Rows from block 2 of the encoder, named by matrix and row number. Rows with one number belong to one neuron. Each number is 200 + 20 x the weight over the matrix's rms, rounded and kept within 0 to 999. All counts start at 0.
# fc1: MLP up (encoder.blocks.2.mlp.fc1.weight, 512x128), inputs 0-127
# fc2: MLP down (encoder.blocks.2.mlp.fc2.weight, 128x512, transposed), outputs 0-127
fc1.284,212,211,211,195,195,194,192,187,211,211,191,211,200,197,226,206,189,211,195,176,187,208,200,188,200,202,196,209,223,186,178,192,181,195,224,217,186,206,194,218,190,188,200,197,182,185,181,195,207,195,196,203,197,214,181,196,209,188,215,220,224,213,218,187,221,198,212,215,188,192,196,177,206,211,221,213,209,227,208,212,216,202,176,225,179,202,177,206,202,183,203,201,189,208,195,199,215,189,143,187,170,207,198,177,222,207,186,198,191,187,173,187,212,217,204,200,192,195,195,176,229,195,197,196,184,217,216,207
fc2.284,230,176,204,188,206,198,182,198,180,211,230,195,226,210,209,184,201,209,201,211,208,195,214,193,192,197,219,212,212,188,190,199,184,215,187,190,191,195,193,212,211,213,224,195,175,212,191,222,189,200,182,194,180,190,218,206,212,206,212,190,204,217,196,197,195,189,210,175,195,188,195,222,203,192,200,188,196,205,202,192,210,206,191,197,206,205,200,185,199,209,195,187,218,187,195,179,180,217,223,197,213,197,191,205,202,175,217,212,185,210,174,211,189,196,200,218,187,215,214,216,208,198,187,190,194,179,206,203
fc1.285,199,198,211,184,194,211,203,203,201,203,214,206,207,196,203,196,208,207,196,200,197,197,206,189,198,198,206,213,209,190,210,207,209,196,187,194,191,189,194,193,203,199,200,197,192,194,200,210,196,195,206,205,193,207,203,201,216,206,207,192,197,204,200,200,196,193,188,201,201,207,204,197,190,203,191,197,198,206,190,201,196,200,211,193,193,212,202,202,200,200,221,201,193,198,206,203,204,226,192,179,201,211,198,199,198,193,209,185,195,200,203,200,203,211,195,201,193,199,209,191,191,203,193,196,204,188,201,204
fc2.285,205,201,187,190,188,192,190,211,183,189,212,215,192,200,197,217,204,213,195,214,185,178,191,197,195,204,185,193,189,189,190,207,204,191,190,213,197,211,208,214,210,211,203,204,198,194,219,198,214,201,205,206,208,202,208,197,195,193,192,200,200,190,212,203,217,209,217,187,211,205,212,200,202,216,200,208,188,188,197,209,207,197,190,194,220,215,225,213,185,199,191,206,204,209,196,186,209,182,199,204,188,197,191,215,216,201,210,189,177,212,208,186,180,205,189,185,213,206,198,217,190,214,218,216,189,206,218,191
fc1.286,205,202,209,202,191,200,224,188,216,194,197,186,190,225,190,207,208,208,209,213,204,209,197,209,165,213,208,224,225,211,217,187,210,232,221,191,176,230,193,204,219,192,203,196,222,179,202,200,184,183,199,207,179,203,212,185,180,195,192,199,188,222,203,210,223,232,215,177,207,210,176,219,199,213,200,200,218,162,215,181,175,199,190,186,193,219,193,188,172,185,217,217,175,205,166,205,180,195,167,188,210,189,183,204,190,201,214,204,201,196,201,226,193,207,185,176,190,223,208,221,185,178,210,180,216,197,195,194
fc2.286,192,187,193,223,207,215,192,192,200,211,206,190,195,193,203,223,203,192,221,212,171,205,233,185,190,203,213,207,180,189,217,200,183,206,194,186,188,183,192,179,220,203,194,177,211,175,216,186,206,183,212,207,220,212,194,167,208,203,211,201,178,225,199,201,221,194,208,196,166,204,186,182,188,223,194,197,198,207,215,219,192,207,204,192,218,184,187,181,208,228,224,187,174,200,187,220,179,219,211,175,215,212,212,218,207,184,185,182,201,217,197,210,186,213,177,177,210,212,228,182,184,180,200,182,200,177,197,192
fc1.287,188,225,202,157,205,186,186,207,209,253,261,166,211,170,209,240,180,217,179,196,238,232,138,213,210,195,198,227,196,185,245,202,172,173,180,195,226,186,125,180,225,238,192,211,159,203,229,180,149,206,157,204,198,206,158,199,237,175,291,188,162,200,237,242,187,233,223,206,231,212,206,203,169,203,196,186,225,230,217,197,217,167,193,291,228,183,189,239,221,206,168,196,161,205,229,150,199,190,146,163,177,231,247,218,232,204,207,230,178,175,256,177,237,191,188,177,138,177,177,187,221,171,213,161,179,198,145,250
fc2.287,240,169,158,226,167,190,167,202,177,242,194,186,191,264,160,189,231,175,223,199,189,145,168,250,234,166,189,194,221,211,229,206,226,232,196,185,153,213,229,174,138,192,189,228,197,150,196,173,227,261,199,277,213,174,208,217,162,171,198,224,225,179,203,201,220,214,131,138,201,163,258,199,144,178,185,203,195,207,207,163,180,267,197,171,183,187,140,192,253,186,212,162,191,217,173,243,199,197,235,166,233,204,199,275,231,225,154,167,230,198,201,135,216,209,172,142,230,194,191,215,141,199,167,261,264,207,258,165
fc1.288,207,195,197,179,207,215,218,228,188,184,195,197,203,195,185,206,197,189,204,218,216,209,193,179,172,194,193,191,198,192,199,194,194,187,206,215,184,205,204,196,198,213,208,205,208,208,198,170,198,183,186,191,200,198,182,210,202,205,186,198,213,216,195,209,207,186,199,216,218,207,174,187,202,187,207,196,214,184,192,186,195,204,200,206,208,210,205,187,218,186,188,211,211,211,197,219,202,217,204,221,228,197,206,210,213,208,217,187,189,202,182,167,190,201,185,212,187,189,213,203,211,204,194,200,206,192,212,185
fc2.288,203,220,191,196,186,198,189,190,216,210,214,201,190,198,186,213,198,196,176,212,204,166,209,191,218,188,195,190,213,219,191,218,193,213,183,177,220,208,209,184,199,207,190,199,204,218,203,216,182,212,192,206,215,213,220,193,197,219,208,201,200,182,201,199,184,198,197,202,212,196,213,209,213,187,174,219,222,188,226,213,209,167,213,209,199,194,190,209,194,201,223,176,206,211,203,217,211,194,212,188,189,198,206,188,202,202,208,204,212,188,206,184,198,189,211,185,209,206,201,212,192,203,196,186,221,203,200,179
fc1.289,195,182,205,166,186,259,213,165,214,230,162,229,185,178,210,179,209,225,191,210,164,211,164,191,183,219,146,177,189,200,222,239,173,196,205,175,171,174,176,169,175,218,185,201,194,191,185,177,171,217,232,185,196,171,163,184,225,185,212,224,213,215,183,221,202,199,211,221,219,204,192,170,177,222,230,240,187,267,190,168,238,209,221,225,176,210,178,177,234,196,226,180,253,219,256,197,212,193,200,211,224,177,227,254,216,208,208,183,178,189,252,220,181,210,190,225,151,206,186,185,170,195,201,259,179,228,173,228
fc2.289,234,179,208,244,209,183,212,221,202,204,219,164,183,197,168,164,205,198,171,197,208,162,177,181,204,239,183,192,178,234,193,233,215,239,261,204,196,191,197,218,220,213,194,204,179,203,197,176,192,224,204,198,233,211,221,185,215,165,200,197,211,183,185,186,190,216,186,194,162,193,232,198,208,169,210,181,178,201,212,204,177,237,184,211,259,261,193,220,194,240,187,164,147,170,199,259,184,213,213,209,221,158,190,228,168,188,175,232,181,183,227,197,209,212,186,159,201,236,192,229,200,149,183,190,170,184,250,207
fc1.290,187,199,218,205,172,164,198,163,186,235,173,198,203,215,224,208,210,221,214,189,204,133,193,186,188,182,204,181,194,204,203,200,186,177,246,154,146,147,195,212,233,208,212,197,230,185,184,193,204,193,151,170,194,228,247,240,184,210,211,266,152,227,224,255,208,212,169,181,179,202,201,216,205,167,207,190,184,216,195,226,237,199,205,216,201,186,219,206,132,227,238,184,210,201,188,198,164,209,196,269,221,210,227,176,209,210,214,202,238,226,175,200,170,160,229,163,212,202,193,169,212,193,191,218,211,173,149,194
fc2.290,142,216,194,176,219,171,225,262,212,175,206,186,212,135,198,218,238,185,190,240,171,223,191,174,199,192,222,214,213,216,190,210,177,198,200,190,222,278,196,176,170,152,198,204,218,200,216,236,209,192,191,231,208,225,150,182,253,226,212,218,288,202,206,176,177,196,238,193,210,199,219,166,190,222,206,158,184,211,174,190,173,226,177,179,175,203,245,192,197,182,233,224,208,201,182,198,195,192,168,171,223,157,184,209,188,200,170,246,187,217,204,177,194,176,210,187,206,200,192,232,227,169,208,207,189,186,227,138
fc1.291,215,196,189,207,229,178,190,221,188,201,205,181,212,203,199,202,185,196,193,215,182,208,195,198,220,208,198,195,204,188,227,201,201,179,204,190,193,203,197,212,208,199,184,202,214,207,232,199,204,175,190,197,211,205,195,187,215,209,186,185,191,214,211,211,195,191,176,204,203,180,217,189,181,204,209,164,198,206,209,198,208,192,172,247,183,162,186,212,209,177,192,218,212,227,201,201,214,191,214,234,198,198,214,187,215,194,189,216,203,198,202,191,182,220,221,193,238,200,190,186,232,185,202,207,199,180,212,182
fc2.291,206,196,192,213,191,185,192,182,214,198,200,214,210,193,193,197,212,203,203,199,213,206,199,213,211,214,212,189,214,191,210,188,186,201,183,182,188,195,178,205,198,193,203,187,175,185,197,197,191,203,227,221,198,186,204,216,195,212,194,198,175,184,185,205,206,190,201,190,176,189,195,216,182,197,194,193,217,210,211,188,180,178,221,205,208,213,203,207,217,196,209,205,205,226,189,196,218,225,199,212,189,185,183,205,215,216,212,187,206,212,194,221,176,195,220,193,215,194,174,217,197,213,216,184,186,202,181,197
fc1.292,179,180,204,201,181,256,218,198,209,215,191,197,160,193,190,135,156,222,195,149,170,230,153,212,234,224,205,179,218,161,216,215,216,245,210,170,201,181,160,175,206,220,181,180,181,205,190,187,201,214,203,201,200,203,201,198,215,201,192,227,202,181,189,177,176,179,223,195,224,178,180,160,165,196,203,233,193,191,235,208,217,225,174,235,226,210,180,223,241,208,174,201,210,243,201,205,214,191,213,177,221,169,242,211,238,249,211,209,207,193,205,201,210,215,183,221,190,175,201,216,195,201,159,216,187,204,231,205
fc2.292,217,189,215,213,227,189,200,229,202,166,161,202,224,187,182,252,226,160,240,196,201,175,207,165,218,195,169,171,175,239,247,214,193,195,189,220,170,234,178,246,213,151,177,207,175,183,201,184,246,194,206,144,191,192,200,154,210,181,239,227,156,205,192,187,183,176,164,155,198,204,221,192,219,179,187,210,197,243,202,136,165,223,184,196,228,233,194,202,171,230,213,166,181,221,232,257,217,212,224,239,166,168,172,211,166,223,214,187,204,166,232,189,245,210,198,163,247,196,194,192,189,180,165,191,226,204,204,183
fc1.293,196,210,204,200,195,201,193,193,203,197,197,202,202,204,194,192,191,198,193,197,200,189,197,213,211,213,201,207,196,186,203,194,199,206,190,198,199,183,196,199,209,209,197,199,190,196,207,210,209,198,208,211,207,204,192,198,199,208,200,197,197,202,198,203,198,202,201,202,192,203,195,196,189,195,193,202,205,210,205,199,203,206,203,197,196,197,199,205,203,203,213,198,189,196,201,192,210,201,198,190,205,204,197,208,197,205,192,207,206,202,201,190,197,197,198,204,190,199,203,203,202,206,207,202,203,202,192,193
fc2.293,197,193,200,185,189,216,213,191,207,198,214,198,184,185,189,187,192,196,189,208,192,186,211,203,203,213,186,213,187,215,212,203,203,206,203,186,214,188,210,207,182,191,205,216,193,209,193,186,191,203,215,183,215,190,199,195,200,201,217,218,208,188,202,201,216,182,202,199,199,213,197,212,192,189,216,197,184,214,194,215,183,184,192,188,183,211,192,184,202,200,209,198,204,206,192,191,219,215,195,201,190,204,211,206,188,209,188,213,186,187,202,184,198,207,204,204,197,200,197,188,197,208,196,204,211,184,186,214
fc1.294,210,209,200,207,201,210,197,205,200,196,200,205,195,201,190,190,193,193,190,191,193,201,207,191,199,208,198,195,191,200,206,195,201,209,205,206,199,194,210,198,191,198,215,202,197,204,199,211,207,195,207,191,206,205,214,203,192,197,199,210,198,200,203,202,196,200,205,195,197,204,205,195,201,198,195,195,195,203,200,193,199,195,203,207,197,191,198,207,200,199,202,205,202,200,200,194,193,205,198,203,199,212,195,193,198,185,196,201,198,201,203,195,203,203,198,195,208,195,200,205,200,212,197,192,183,205,207,194
fc2.294,214,185,198,212,192,204,204,209,207,190,191,190,194,204,189,208,198,183,202,208,186,194,213,181,185,184,203,193,200,203,216,214,187,216,201,206,191,211,182,205,205,207,208,196,188,214,212,213,202,204,193,210,213,195,184,202,197,193,183,183,197,207,187,207,199,187,185,196,191,212,187,207,186,199,203,202,211,211,215,192,204,204,196,215,204,199,219,193,186,200,215,214,197,190,190,215,215,206,199,188,207,184,188,192,199,192,195,219,213,183,214,187,196,204,181,192,197,216,204,198,180,212,183,187,201,184,205,210
fc1.295,167,220,185,248,196,198,190,192,207,198,216,182,199,212,209,173,202,209,202,256,202,170,180,213,192,190,185,212,179,202,202,205,181,203,218,201,205,225,225,192,207,215,157,196,174,179,183,188,220,184,220,209,195,163,171,202,208,239,197,201,189,166,196,225,203,183,230,198,210,196,196,235,203,187,174,206,212,178,241,233,232,209,194,200,200,204,168,196,201,205,151,219,219,186,171,197,198,179,185,230,197,208,208,184,209,200,203,182,204,229,183,247,181,212,200,204,189,197,170,183,201,218,214,170,231,194,212,255
fc2.295,220,161,206,218,210,216,177,176,172,208,194,210,180,190,190,207,231,214,170,167,210,197,192,185,217,212,210,188,200,197,188,173,208,230,205,190,194,196,225,193,190,185,202,207,220,241,180,171,218,221,217,208,227,216,227,219,215,180,217,200,173,210,197,165,177,197,197,181,175,213,168,195,182,237,207,210,224,199,200,200,192,190,214,192,206,177,180,204,196,216,213,212,213,189,214,180,197,202,194,224,185,221,215,198,161,227,179,233,200,186,180,218,215,189,194,209,201,214,202,229,187,232,180,166,195,203,161,181
fc1.296,205,200,196,198,196,204,197,198,195,203,199,200,196,195,196,206,200,195,196,204,196,206,201,198,203,202,205,198,198,204,201,195,203,204,201,195,198,197,204,198,201,202,201,205,199,196,205,200,195,203,202,202,194,203,202,202,197,201,199,199,200,203,203,199,202,202,202,202,198,200,205,195,193,201,202,204,204,198,198,202,196,205,199,201,201,204,195,199,201,199,196,197,199,205,198,197,200,197,200,203,200,198,201,203,199,198,207,199,196,202,204,195,201,197,199,204,205,198,200,205,197,200,195,200,201,201,204,200
fc2.296,197,214,200,199,201,208,199,218,192,204,201,183,191,213,191,207,208,209,202,218,199,201,183,189,214,197,201,191,217,215,204,209,197,200,214,209,212,195,215,203,186,190,205,183,211,184,193,218,217,195,207,213,192,191,188,204,202,187,212,196,192,184,215,209,205,195,214,211,189,204,207,200,207,187,200,189,185,189,207,214,189,197,215,191,203,200,202,212,196,212,200,191,196,191,188,211,203,198,188,199,215,217,198,191,194,213,215,187,206,217,184,206,184,220,184,189,203,190,184,197,202,184,201,203,184,193,190,191
fc1.297,192,204,191,205,200,204,199,203,207,207,197,198,202,197,199,198,190,204,207,196,205,199,202,200,200,201,196,203,201,199,203,203,199,207,205,198,191,204,198,200,193,200,198,199,193,201,199,202,200,204,201,201,199,199,200,203,203,206,196,200,198,203,197,201,200,197,197,199,197,206,194,201,200,199,202,199,204,200,203,195,200,198,194,198,201,203,193,206,201,191,197,206,200,208,194,201,195,192,201,202,203,206,198,196,203,197,205,207,201,207,200,200,202,196,194,198,202,197,202,197,199,204,204,198,203,199,197,200
fc2.297,195,216,196,193,197,208,202,195,206,200,202,182,214,196,211,199,210,193,208,202,215,195,205,198,204,194,216,208,204,200,213,184,209,195,197,191,195,195,190,192,190,182,185,203,192,203,205,184,197,187,212,198,215,210,194,196,216,203,214,217,209,183,215,187,211,213,200,202,216,216,198,196,215,211,215,195,212,215,192,190,206,184,195,196,197,184,206,189,205,203,215,209,195,204,215,191,185,217,188,195,193,203,182,208,200,188,203,202,185,194,193,192,187,215,209,183,204,216,201,199,204,187,183,202,208,195,203,200
fc1.298,187,188,202,190,208,217,169,203,166,230,199,189,234,179,195,199,180,247,237,181,194,240,216,215,176,242,160,130,179,187,207,207,206,172,226,184,192,207,186,188,198,204,204,176,189,209,207,185,225,173,211,209,198,172,243,192,197,179,212,202,192,199,209,191,231,221,184,211,161,226,223,208,179,224,205,253,203,230,193,161,200,215,208,206,156,174,217,188,239,227,203,156,193,181,206,199,217,228,223,234,203,193,221,175,198,188,208,206,198,206,179,205,206,196,190,228,232,214,171,226,180,205,196,221,178,214,179,178
fc2.298,214,208,194,207,193,187,176,200,225,225,201,190,209,189,211,194,199,179,177,214,187,234,175,200,211,229,165,184,183,196,225,229,190,170,183,170,218,197,196,199,202,194,162,192,200,165,222,221,197,191,221,197,215,186,210,168,217,234,205,201,173,184,206,216,199,196,203,191,168,172,209,227,204,200,185,215,196,188,172,198,178,217,205,188,174,207,176,206,218,211,183,225,188,208,186,198,177,206,217,204,203,195,217,195,226,199,184,228,186,200,200,205,192,160,178,231,198,196,212,216,211,207,198,196,221,227,203,203
fc1.299,200,186,188,206,199,164,215,219,204,179,200,196,179,198,189,216,185,216,160,187,181,233,165,185,210,208,172,203,185,208,212,208,176,204,218,220,205,169,179,173,181,209,216,232,179,184,217,248,167,191,197,198,201,180,198,171,187,188,193,172,236,203,173,200,191,211,218,211,175,217,230,215,212,232,232,206,161,183,195,224,234,213,197,197,187,212,192,186,216,179,232,197,235,214,208,233,198,186,253,192,160,222,200,192,182,244,187,194,186,236,195,226,177,207,219,200,209,190,208,185,212,181,190,178,213,197,179,239
fc2.299,209,181,185,184,200,200,201,216,203,181,174,202,184,186,206,202,228,205,194,211,232,208,224,183,182,209,200,210,191,210,206,225,171,180,203,174,226,185,212,170,188,209,189,229,200,227,188,208,194,193,191,201,185,209,184,196,204,215,179,178,206,186,209,204,218,227,203,218,192,223,225,179,190,193,232,209,208,217,174,225,204,207,216,203,200,183,193,195,185,194,217,200,164,222,180,214,214,186,207,205,178,194,227,190,174,194,200,213,184,190,217,191,207,197,233,226,199,220,205,187,188,194,211,180,179,184,200,192
fc1.300,204,203,203,199,198,200,195,202,200,197,203,201,201,198,207,196,203,196,205,201,200,202,200,203,198,198,200,201,195,203,194,203,207,200,202,204,208,201,205,198,196,206,200,201,203,196,204,202,200,191,196,200,201,203,196,204,205,202,201,201,195,194,201,204,197,194,199,193,195,194,198,206,204,201,204,205,199,202,197,199,206,200,192,207,206,202,201,198,199,205,204,204,198,201,197,194,197,206,206,200,196,201,203,201,197,196,199,203,198,198,197,203,201,202,203,190,196,202,202,197,200,197,206,206,205,202,204,197
fc2.300,201,191,182,205,210,201,195,199,212,195,197,211,205,197,208,205,190,194,190,199,191,194,186,203,196,203,189,214,205,217,202,189,193,196,197,200,187,216,204,199,189,181,208,195,185,187,195,193,197,198,201,216,211,210,207,201,212,213,201,201,201,198,190,212,184,207,187,204,216,212,198,184,182,189,193,191,197,208,187,199,199,184,192,183,203,208,213,196,216,198,214,217,191,208,189,208,187,203,197,197,216,186,191,198,214,214,196,184,193,205,214,192,212,203,186,197,215,217,205,207,201,201,187,213,196,194,195,195
fc1.301,210,198,202,200,203,197,198,191,196,195,197,193,194,208,200,199,200,205,192,202,200,201,210,195,210,201,195,200,204,196,199,208,191,189,198,194,204,198,201,201,202,209,206,198,209,211,202,198,200,210,198,200,206,198,208,199,202,205,204,206,200,195,200,209,199,207,195,210,192,204,208,194,204,199,211,193,200,201,198,200,191,197,198,196,194,200,191,193,196,201,197,207,204,198,205,194,199,198,200,194,210,193,195,192,203,197,206,207,198,209,191,198,204,205,201,209,188,205,200,185,200,200,197,199,195,208,201,202
fc2.301,205,198,187,200,191,192,188,206,199,203,201,211,182,190,200,203,198,192,203,185,187,190,206,189,190,190,198,188,210,202,209,186,214,198,197,203,202,203,189,205,198,187,185,208,197,194,189,198,203,191,197,212,185,199,197,204,185,194,201,197,211,199,212,183,191,201,199,198,216,194,195,190,213,218,188,215,210,206,207,208,216,196,206,192,191,186,215,194,199,190,191,207,192,213,205,203,216,194,208,205,197,199,199,205,205,215,199,202,187,213,204,212,188,199,192,194,199,184,193,198,207,196,186,187,190,191,187,191
fc1.302,196,197,202,216,209,204,194,204,194,211,194,201,194,190,205,213,198,203,205,206,200,207,190,203,202,210,200,191,201,206,199,201,197,194,195,206,201,187,193,198,205,183,207,196,208,202,192,193,203,198,193,191,200,190,192,194,190,212,209,198,193,209,203,205,204,205,197,200,194,213,196,191,218,205,195,206,186,207,209,200,199,195,215,205,202,222,209,209,195,196,194,200,197,195,195,208,201,188,201,201,190,199,195,196,204,207,202,197,198,195,205,198,201,203,209,202,198,194,198,190,206,197,192,197,194,198,190,207
fc2.302,214,182,211,213,184,203,194,202,187,181,204,213,192,195,216,211,211,189,215,187,186,209,203,213,213,203,203,195,200,186,206,191,198,213,203,190,191,202,199,205,189,190,213,184,198,194,203,199,206,203,187,181,216,204,189,203,218,203,203,192,213,199,190,198,204,199,192,181,195,207,195,192,212,198,193,194,185,204,211,214,217,207,194,200,205,209,215,206,202,209,206,216,206,181,197,190,186,199,210,184,212,188,192,207,196,212,205,216,199,179,183,193,198,201,182,183,191,203,189,201,180,211,205,189,192,205,207,205
fc1.303,177,238,204,198,181,239,179,237,239,197,174,193,195,211,187,206,145,183,160,190,197,170,228,165,201,181,182,197,207,241,179,197,214,221,210,258,188,193,246,202,184,185,150,163,219,159,196,210,175,208,166,212,160,222,175,203,175,205,243,194,190,219,197,216,144,207,204,223,161,160,182,231,204,142,219,230,197,175,206,180,201,188,160,170,213,239,215,189,200,192,178,192,234,206,186,190,221,174,234,205,218,254,227,210,209,229,164,201,204,210,158,217,222,177,212,254,195,204,222,246,210,241,211,222,204,160,191,236
fc2.303,249,200,224,203,186,192,181,216,182,190,244,204,226,233,206,194,206,198,207,193,223,205,152,194,182,202,153,187,241,200,247,115,166,244,209,202,182,191,203,182,218,140,208,183,191,232,192,203,229,221,171,190,221,173,220,171,174,138,171,226,173,220,224,179,218,204,235,202,204,184,231,205,185,181,208,222,183,236,201,162,220,195,201,214,218,204,177,196,218,174,184,253,192,182,245,165,232,218,173,232,167,180,166,179,192,234,243,217,201,197,230,198,175,167,211,187,207,173,211,202,186,172,222,214,201,235,188,170
fc1.304,197,202,227,194,165,189,209,213,211,223,228,195,181,216,183,185,205,201,198,203,216,189,211,225,207,198,201,198,209,184,174,174,208,207,204,239,201,242,200,185,221,185,204,218,203,203,204,200,188,205,208,196,203,196,208,187,179,193,203,213,224,188,199,191,220,198,188,229,214,197,212,191,182,169,193,207,227,203,191,182,165,185,217,207,173,195,168,204,207,199,212,178,189,179,210,223,187,197,206,200,188,209,205,203,185,196,219,193,202,197,211,170,200,192,187,203,188,211,192,191,204,201,186,210,231,195,212,199
fc2.304,191,186,179,205,209,177,210,185,215,215,184,193,207,221,178,188,177,178,209,204,211,216,182,214,176,220,186,217,203,185,166,222,206,171,185,205,230,209,199,230,203,230,166,207,221,211,184,192,234,197,211,195,197,199,213,217,214,191,203,196,197,196,187,174,182,225,191,216,179,204,189,206,220,218,223,232,203,187,200,221,190,190,196,201,191,208,182,202,190,210,198,171,214,203,198,180,206,208,197,198,203,212,193,211,185,222,188,203,176,219,199,180,187,203,185,165,200,213,203,184,218,196,224,201,217,214,204,188
fc1.305,176,179,200,214,193,206,203,202,195,215,181,223,191,211,199,199,188,224,214,222,180,208,213,169,231,205,190,207,234,181,218,197,175,204,198,193,176,193,224,207,180,166,204,155,196,207,190,213,193,242,160,214,181,211,193,187,183,213,233,209,215,205,179,224,194,190,238,228,199,203,226,211,207,191,194,207,208,202,224,213,221,209,202,234,203,220,167,218,188,172,198,184,177,225,222,187,209,190,206,163,201,194,207,223,167,219,219,196,191,155,186,186,216,200,182,185,177,194,185,213,225,206,180,189,212,213,219,180
fc2.305,189,210,200,196,217,195,202,215,205,204,186,177,210,209,195,214,182,198,201,208,181,191,206,198,202,198,209,183,195,187,171,184,208,195,205,218,182,229,214,187,177,183,230,212,227,223,205,182,201,225,199,212,208,182,186,176,184,183,183,223,189,193,222,198,173,190,199,188,234,206,207,206,208,193,216,200,203,223,196,191,220,184,183,200,198,218,197,194,178,232,181,198,202,211,210,186,193,214,190,185,220,205,197,212,187,215,190,210,190,208,208,176,181,213,193,201,210,219,179,189,189,182,170,184,189,180,216,220
fc1.306,171,160,229,204,182,205,204,187,223,236,218,137,211,187,216,213,182,233,164,193,193,174,212,214,209,201,179,195,206,271,254,228,194,195,207,190,181,195,180,195,200,198,198,205,152,187,193,168,267,195,203,203,160,202,228,198,207,194,172,188,169,186,199,225,208,234,191,199,205,189,205,125,192,201,224,160,214,214,189,226,209,187,192,207,157,203,191,173,195,181,210,255,195,170,187,184,190,208,204,214,199,223,179,193,219,178,239,181,191,166,215,204,223,197,203,181,246,211,224,231,166,212,267,178,179,202,175,229
fc2.306,186,257,183,213,155,172,183,203,209,205,192,193,185,157,210,153,233,206,184,241,155,188,183,210,185,201,202,219,232,182,170,197,194,197,251,215,203,260,175,195,199,219,197,180,202,207,214,225,198,206,200,199,217,182,172,186,169,190,211,199,200,202,171,199,187,215,226,254,219,216,206,171,246,201,205,172,166,194,184,181,162,167,215,262,217,219,205,188,199,231,201,169,201,185,131,207,191,182,172,180,208,160,243,248,187,216,185,204,220,195,233,213,214,204,234,190,178,220,231,251,200,237,207,205,186,211,191,194
fc1.307,168,210,163,209,166,182,227,208,212,191,199,204,179,242,191,194,172,230,181,160,163,219,185,194,214,224,203,195,186,198,234,215,155,199,208,192,202,229,168,200,185,216,218,208,159,164,174,197,230,218,177,223,187,214,208,171,208,227,220,178,235,202,203,214,232,205,216,196,179,211,172,210,185,195,212,202,189,220,204,187,175,183,217,221,196,179,199,182,244,208,219,169,202,216,208,213,197,192,190,260,213,198,203,215,196,232,197,204,155,221,174,239,186,206,180,197,239,216,172,213,213,172,190,224,204,175,174,176
fc2.307,222,207,170,193,217,170,218,172,160,226,196,190,210,178,232,207,182,224,225,189,194,203,174,216,173,210,184,223,200,208,204,193,194,198,179,203,212,222,195,213,145,235,179,210,187,202,206,159,197,176,221,181,213,226,205,233,194,221,183,232,206,172,199,230,219,167,196,180,138,215,205,164,197,166,212,202,242,172,180,200,183,216,233,195,249,232,186,156,194,212,174,199,182,203,185,186,198,200,230,179,195,158,198,193,174,203,231,210,188,200,187,194,174,236,229,203,229,231,227,199,229,227,209,171,190,198,196,217
fc1.308,244,154,240,261,143,189,210,189,190,250,178,219,198,176,254,183,211,217,157,181,178,240,188,192,243,195,227,232,220,182,222,208,193,190,229,216,159,285,226,215,217,178,188,205,197,191,179,215,240,263,233,218,219,209,191,187,205,238,165,202,219,189,172,181,220,192,227,204,210,201,157,177,200,222,194,216,207,197,232,199,184,245,191,209,213,149,196,167,201,189,171,168,226,215,209,201,241,201,235,210,167,126,223,218,122,206,178,192,206,159,168,205,211,119,176,166,154,185,210,187,191,187,199,230,215,154,209,185
fc2.308,180,224,219,154,214,227,177,241,185,163,210,192,183,234,144,229,169,196,209,185,220,197,217,168,200,226,158,189,144,153,199,199,208,233,144,233,207,215,222,189,239,177,194,217,189,200,216,224,235,175,189,144,208,233,210,164,180,162,245,218,178,196,258,190,154,176,174,211,189,228,194,200,195,232,252,221,164,208,196,217,187,142,204,197,231,237,169,190,120,273,216,199,192,216,218,181,239,167,165,243,152,268,122,196,193,213,216,223,190,179,190,160,264,271,184,196,219,225,193,199,234,141,196,145,245,180,197,220
fc1.309,200,203,211,199,212,184,191,195,205,195,207,204,201,195,208,198,198,195,198,221,193,206,189,192,206,208,184,205,197,193,209,205,200,198,210,217,213,200,200,195,200,215,220,200,195,209,197,201,190,195,212,195,210,208,206,207,194,195,188,187,191,207,206,193,207,191,191,188,199,197,212,189,200,210,202,184,193,199,203,213,218,194,203,207,208,196,208,207,191,197,190,193,214,184,199,196,200,190,213,206,191,192,199,199,215,206,203,200,196,194,195,200,209,208,184,208,183,202,177,200,196,189,192,196,187,224,184,198
fc2.309,201,198,219,189,213,191,196,183,207,194,197,219,207,199,206,215,212,199,194,203,212,204,218,213,183,192,192,198,193,193,192,201,201,202,202,197,213,203,222,214,213,204,182,220,194,207,193,186,179,211,193,208,207,191,190,207,208,203,190,201,194,193,195,200,208,183,192,183,197,214,200,195,196,190,193,205,214,215,188,213,208,183,209,201,181,208,187,200,212,212,189,212,209,218,198,188,192,216,218,192,192,210,212,186,199,191,191,218,206,214,200,181,208,213,205,198,212,209,206,192,202,189,188,183,187,196,208,183
fc1.310,198,199,202,209,223,221,216,219,198,185,201,182,207,175,195,198,196,183,218,203,227,189,210,212,230,193,186,200,202,186,192,192,207,181,180,183,163,192,208,209,191,195,196,179,198,213,202,212,202,199,179,190,201,198,203,202,216,186,189,177,196,205,199,193,205,205,183,201,193,200,193,236,190,224,188,181,210,205,209,174,205,216,201,193,197,196,217,192,210,203,196,191,226,206,189,216,209,186,191,197,202,209,222,195,193,174,200,182,202,179,205,219,205,206,167,212,207,198,217,217,205,223,198,225,232,193,191,200
fc2.310,181,217,194,186,213,186,191,188,205,201,201,195,195,186,208,207,194,199,198,206,186,190,191,200,184,186,198,212,204,175,188,186,208,191,209,203,220,205,206,187,205,189,179,196,194,187,208,201,201,206,211,196,213,188,204,217,185,186,200,211,209,194,211,218,217,211,208,185,204,203,199,194,212,203,212,191,198,206,189,180,199,218,208,213,187,206,196,188,205,191,212,191,194,211,188,194,189,212,191,202,207,193,217,190,213,223,218,207,230,200,199,215,187,212,213,191,209,214,216,202,216,200,204,181,186,205,199,191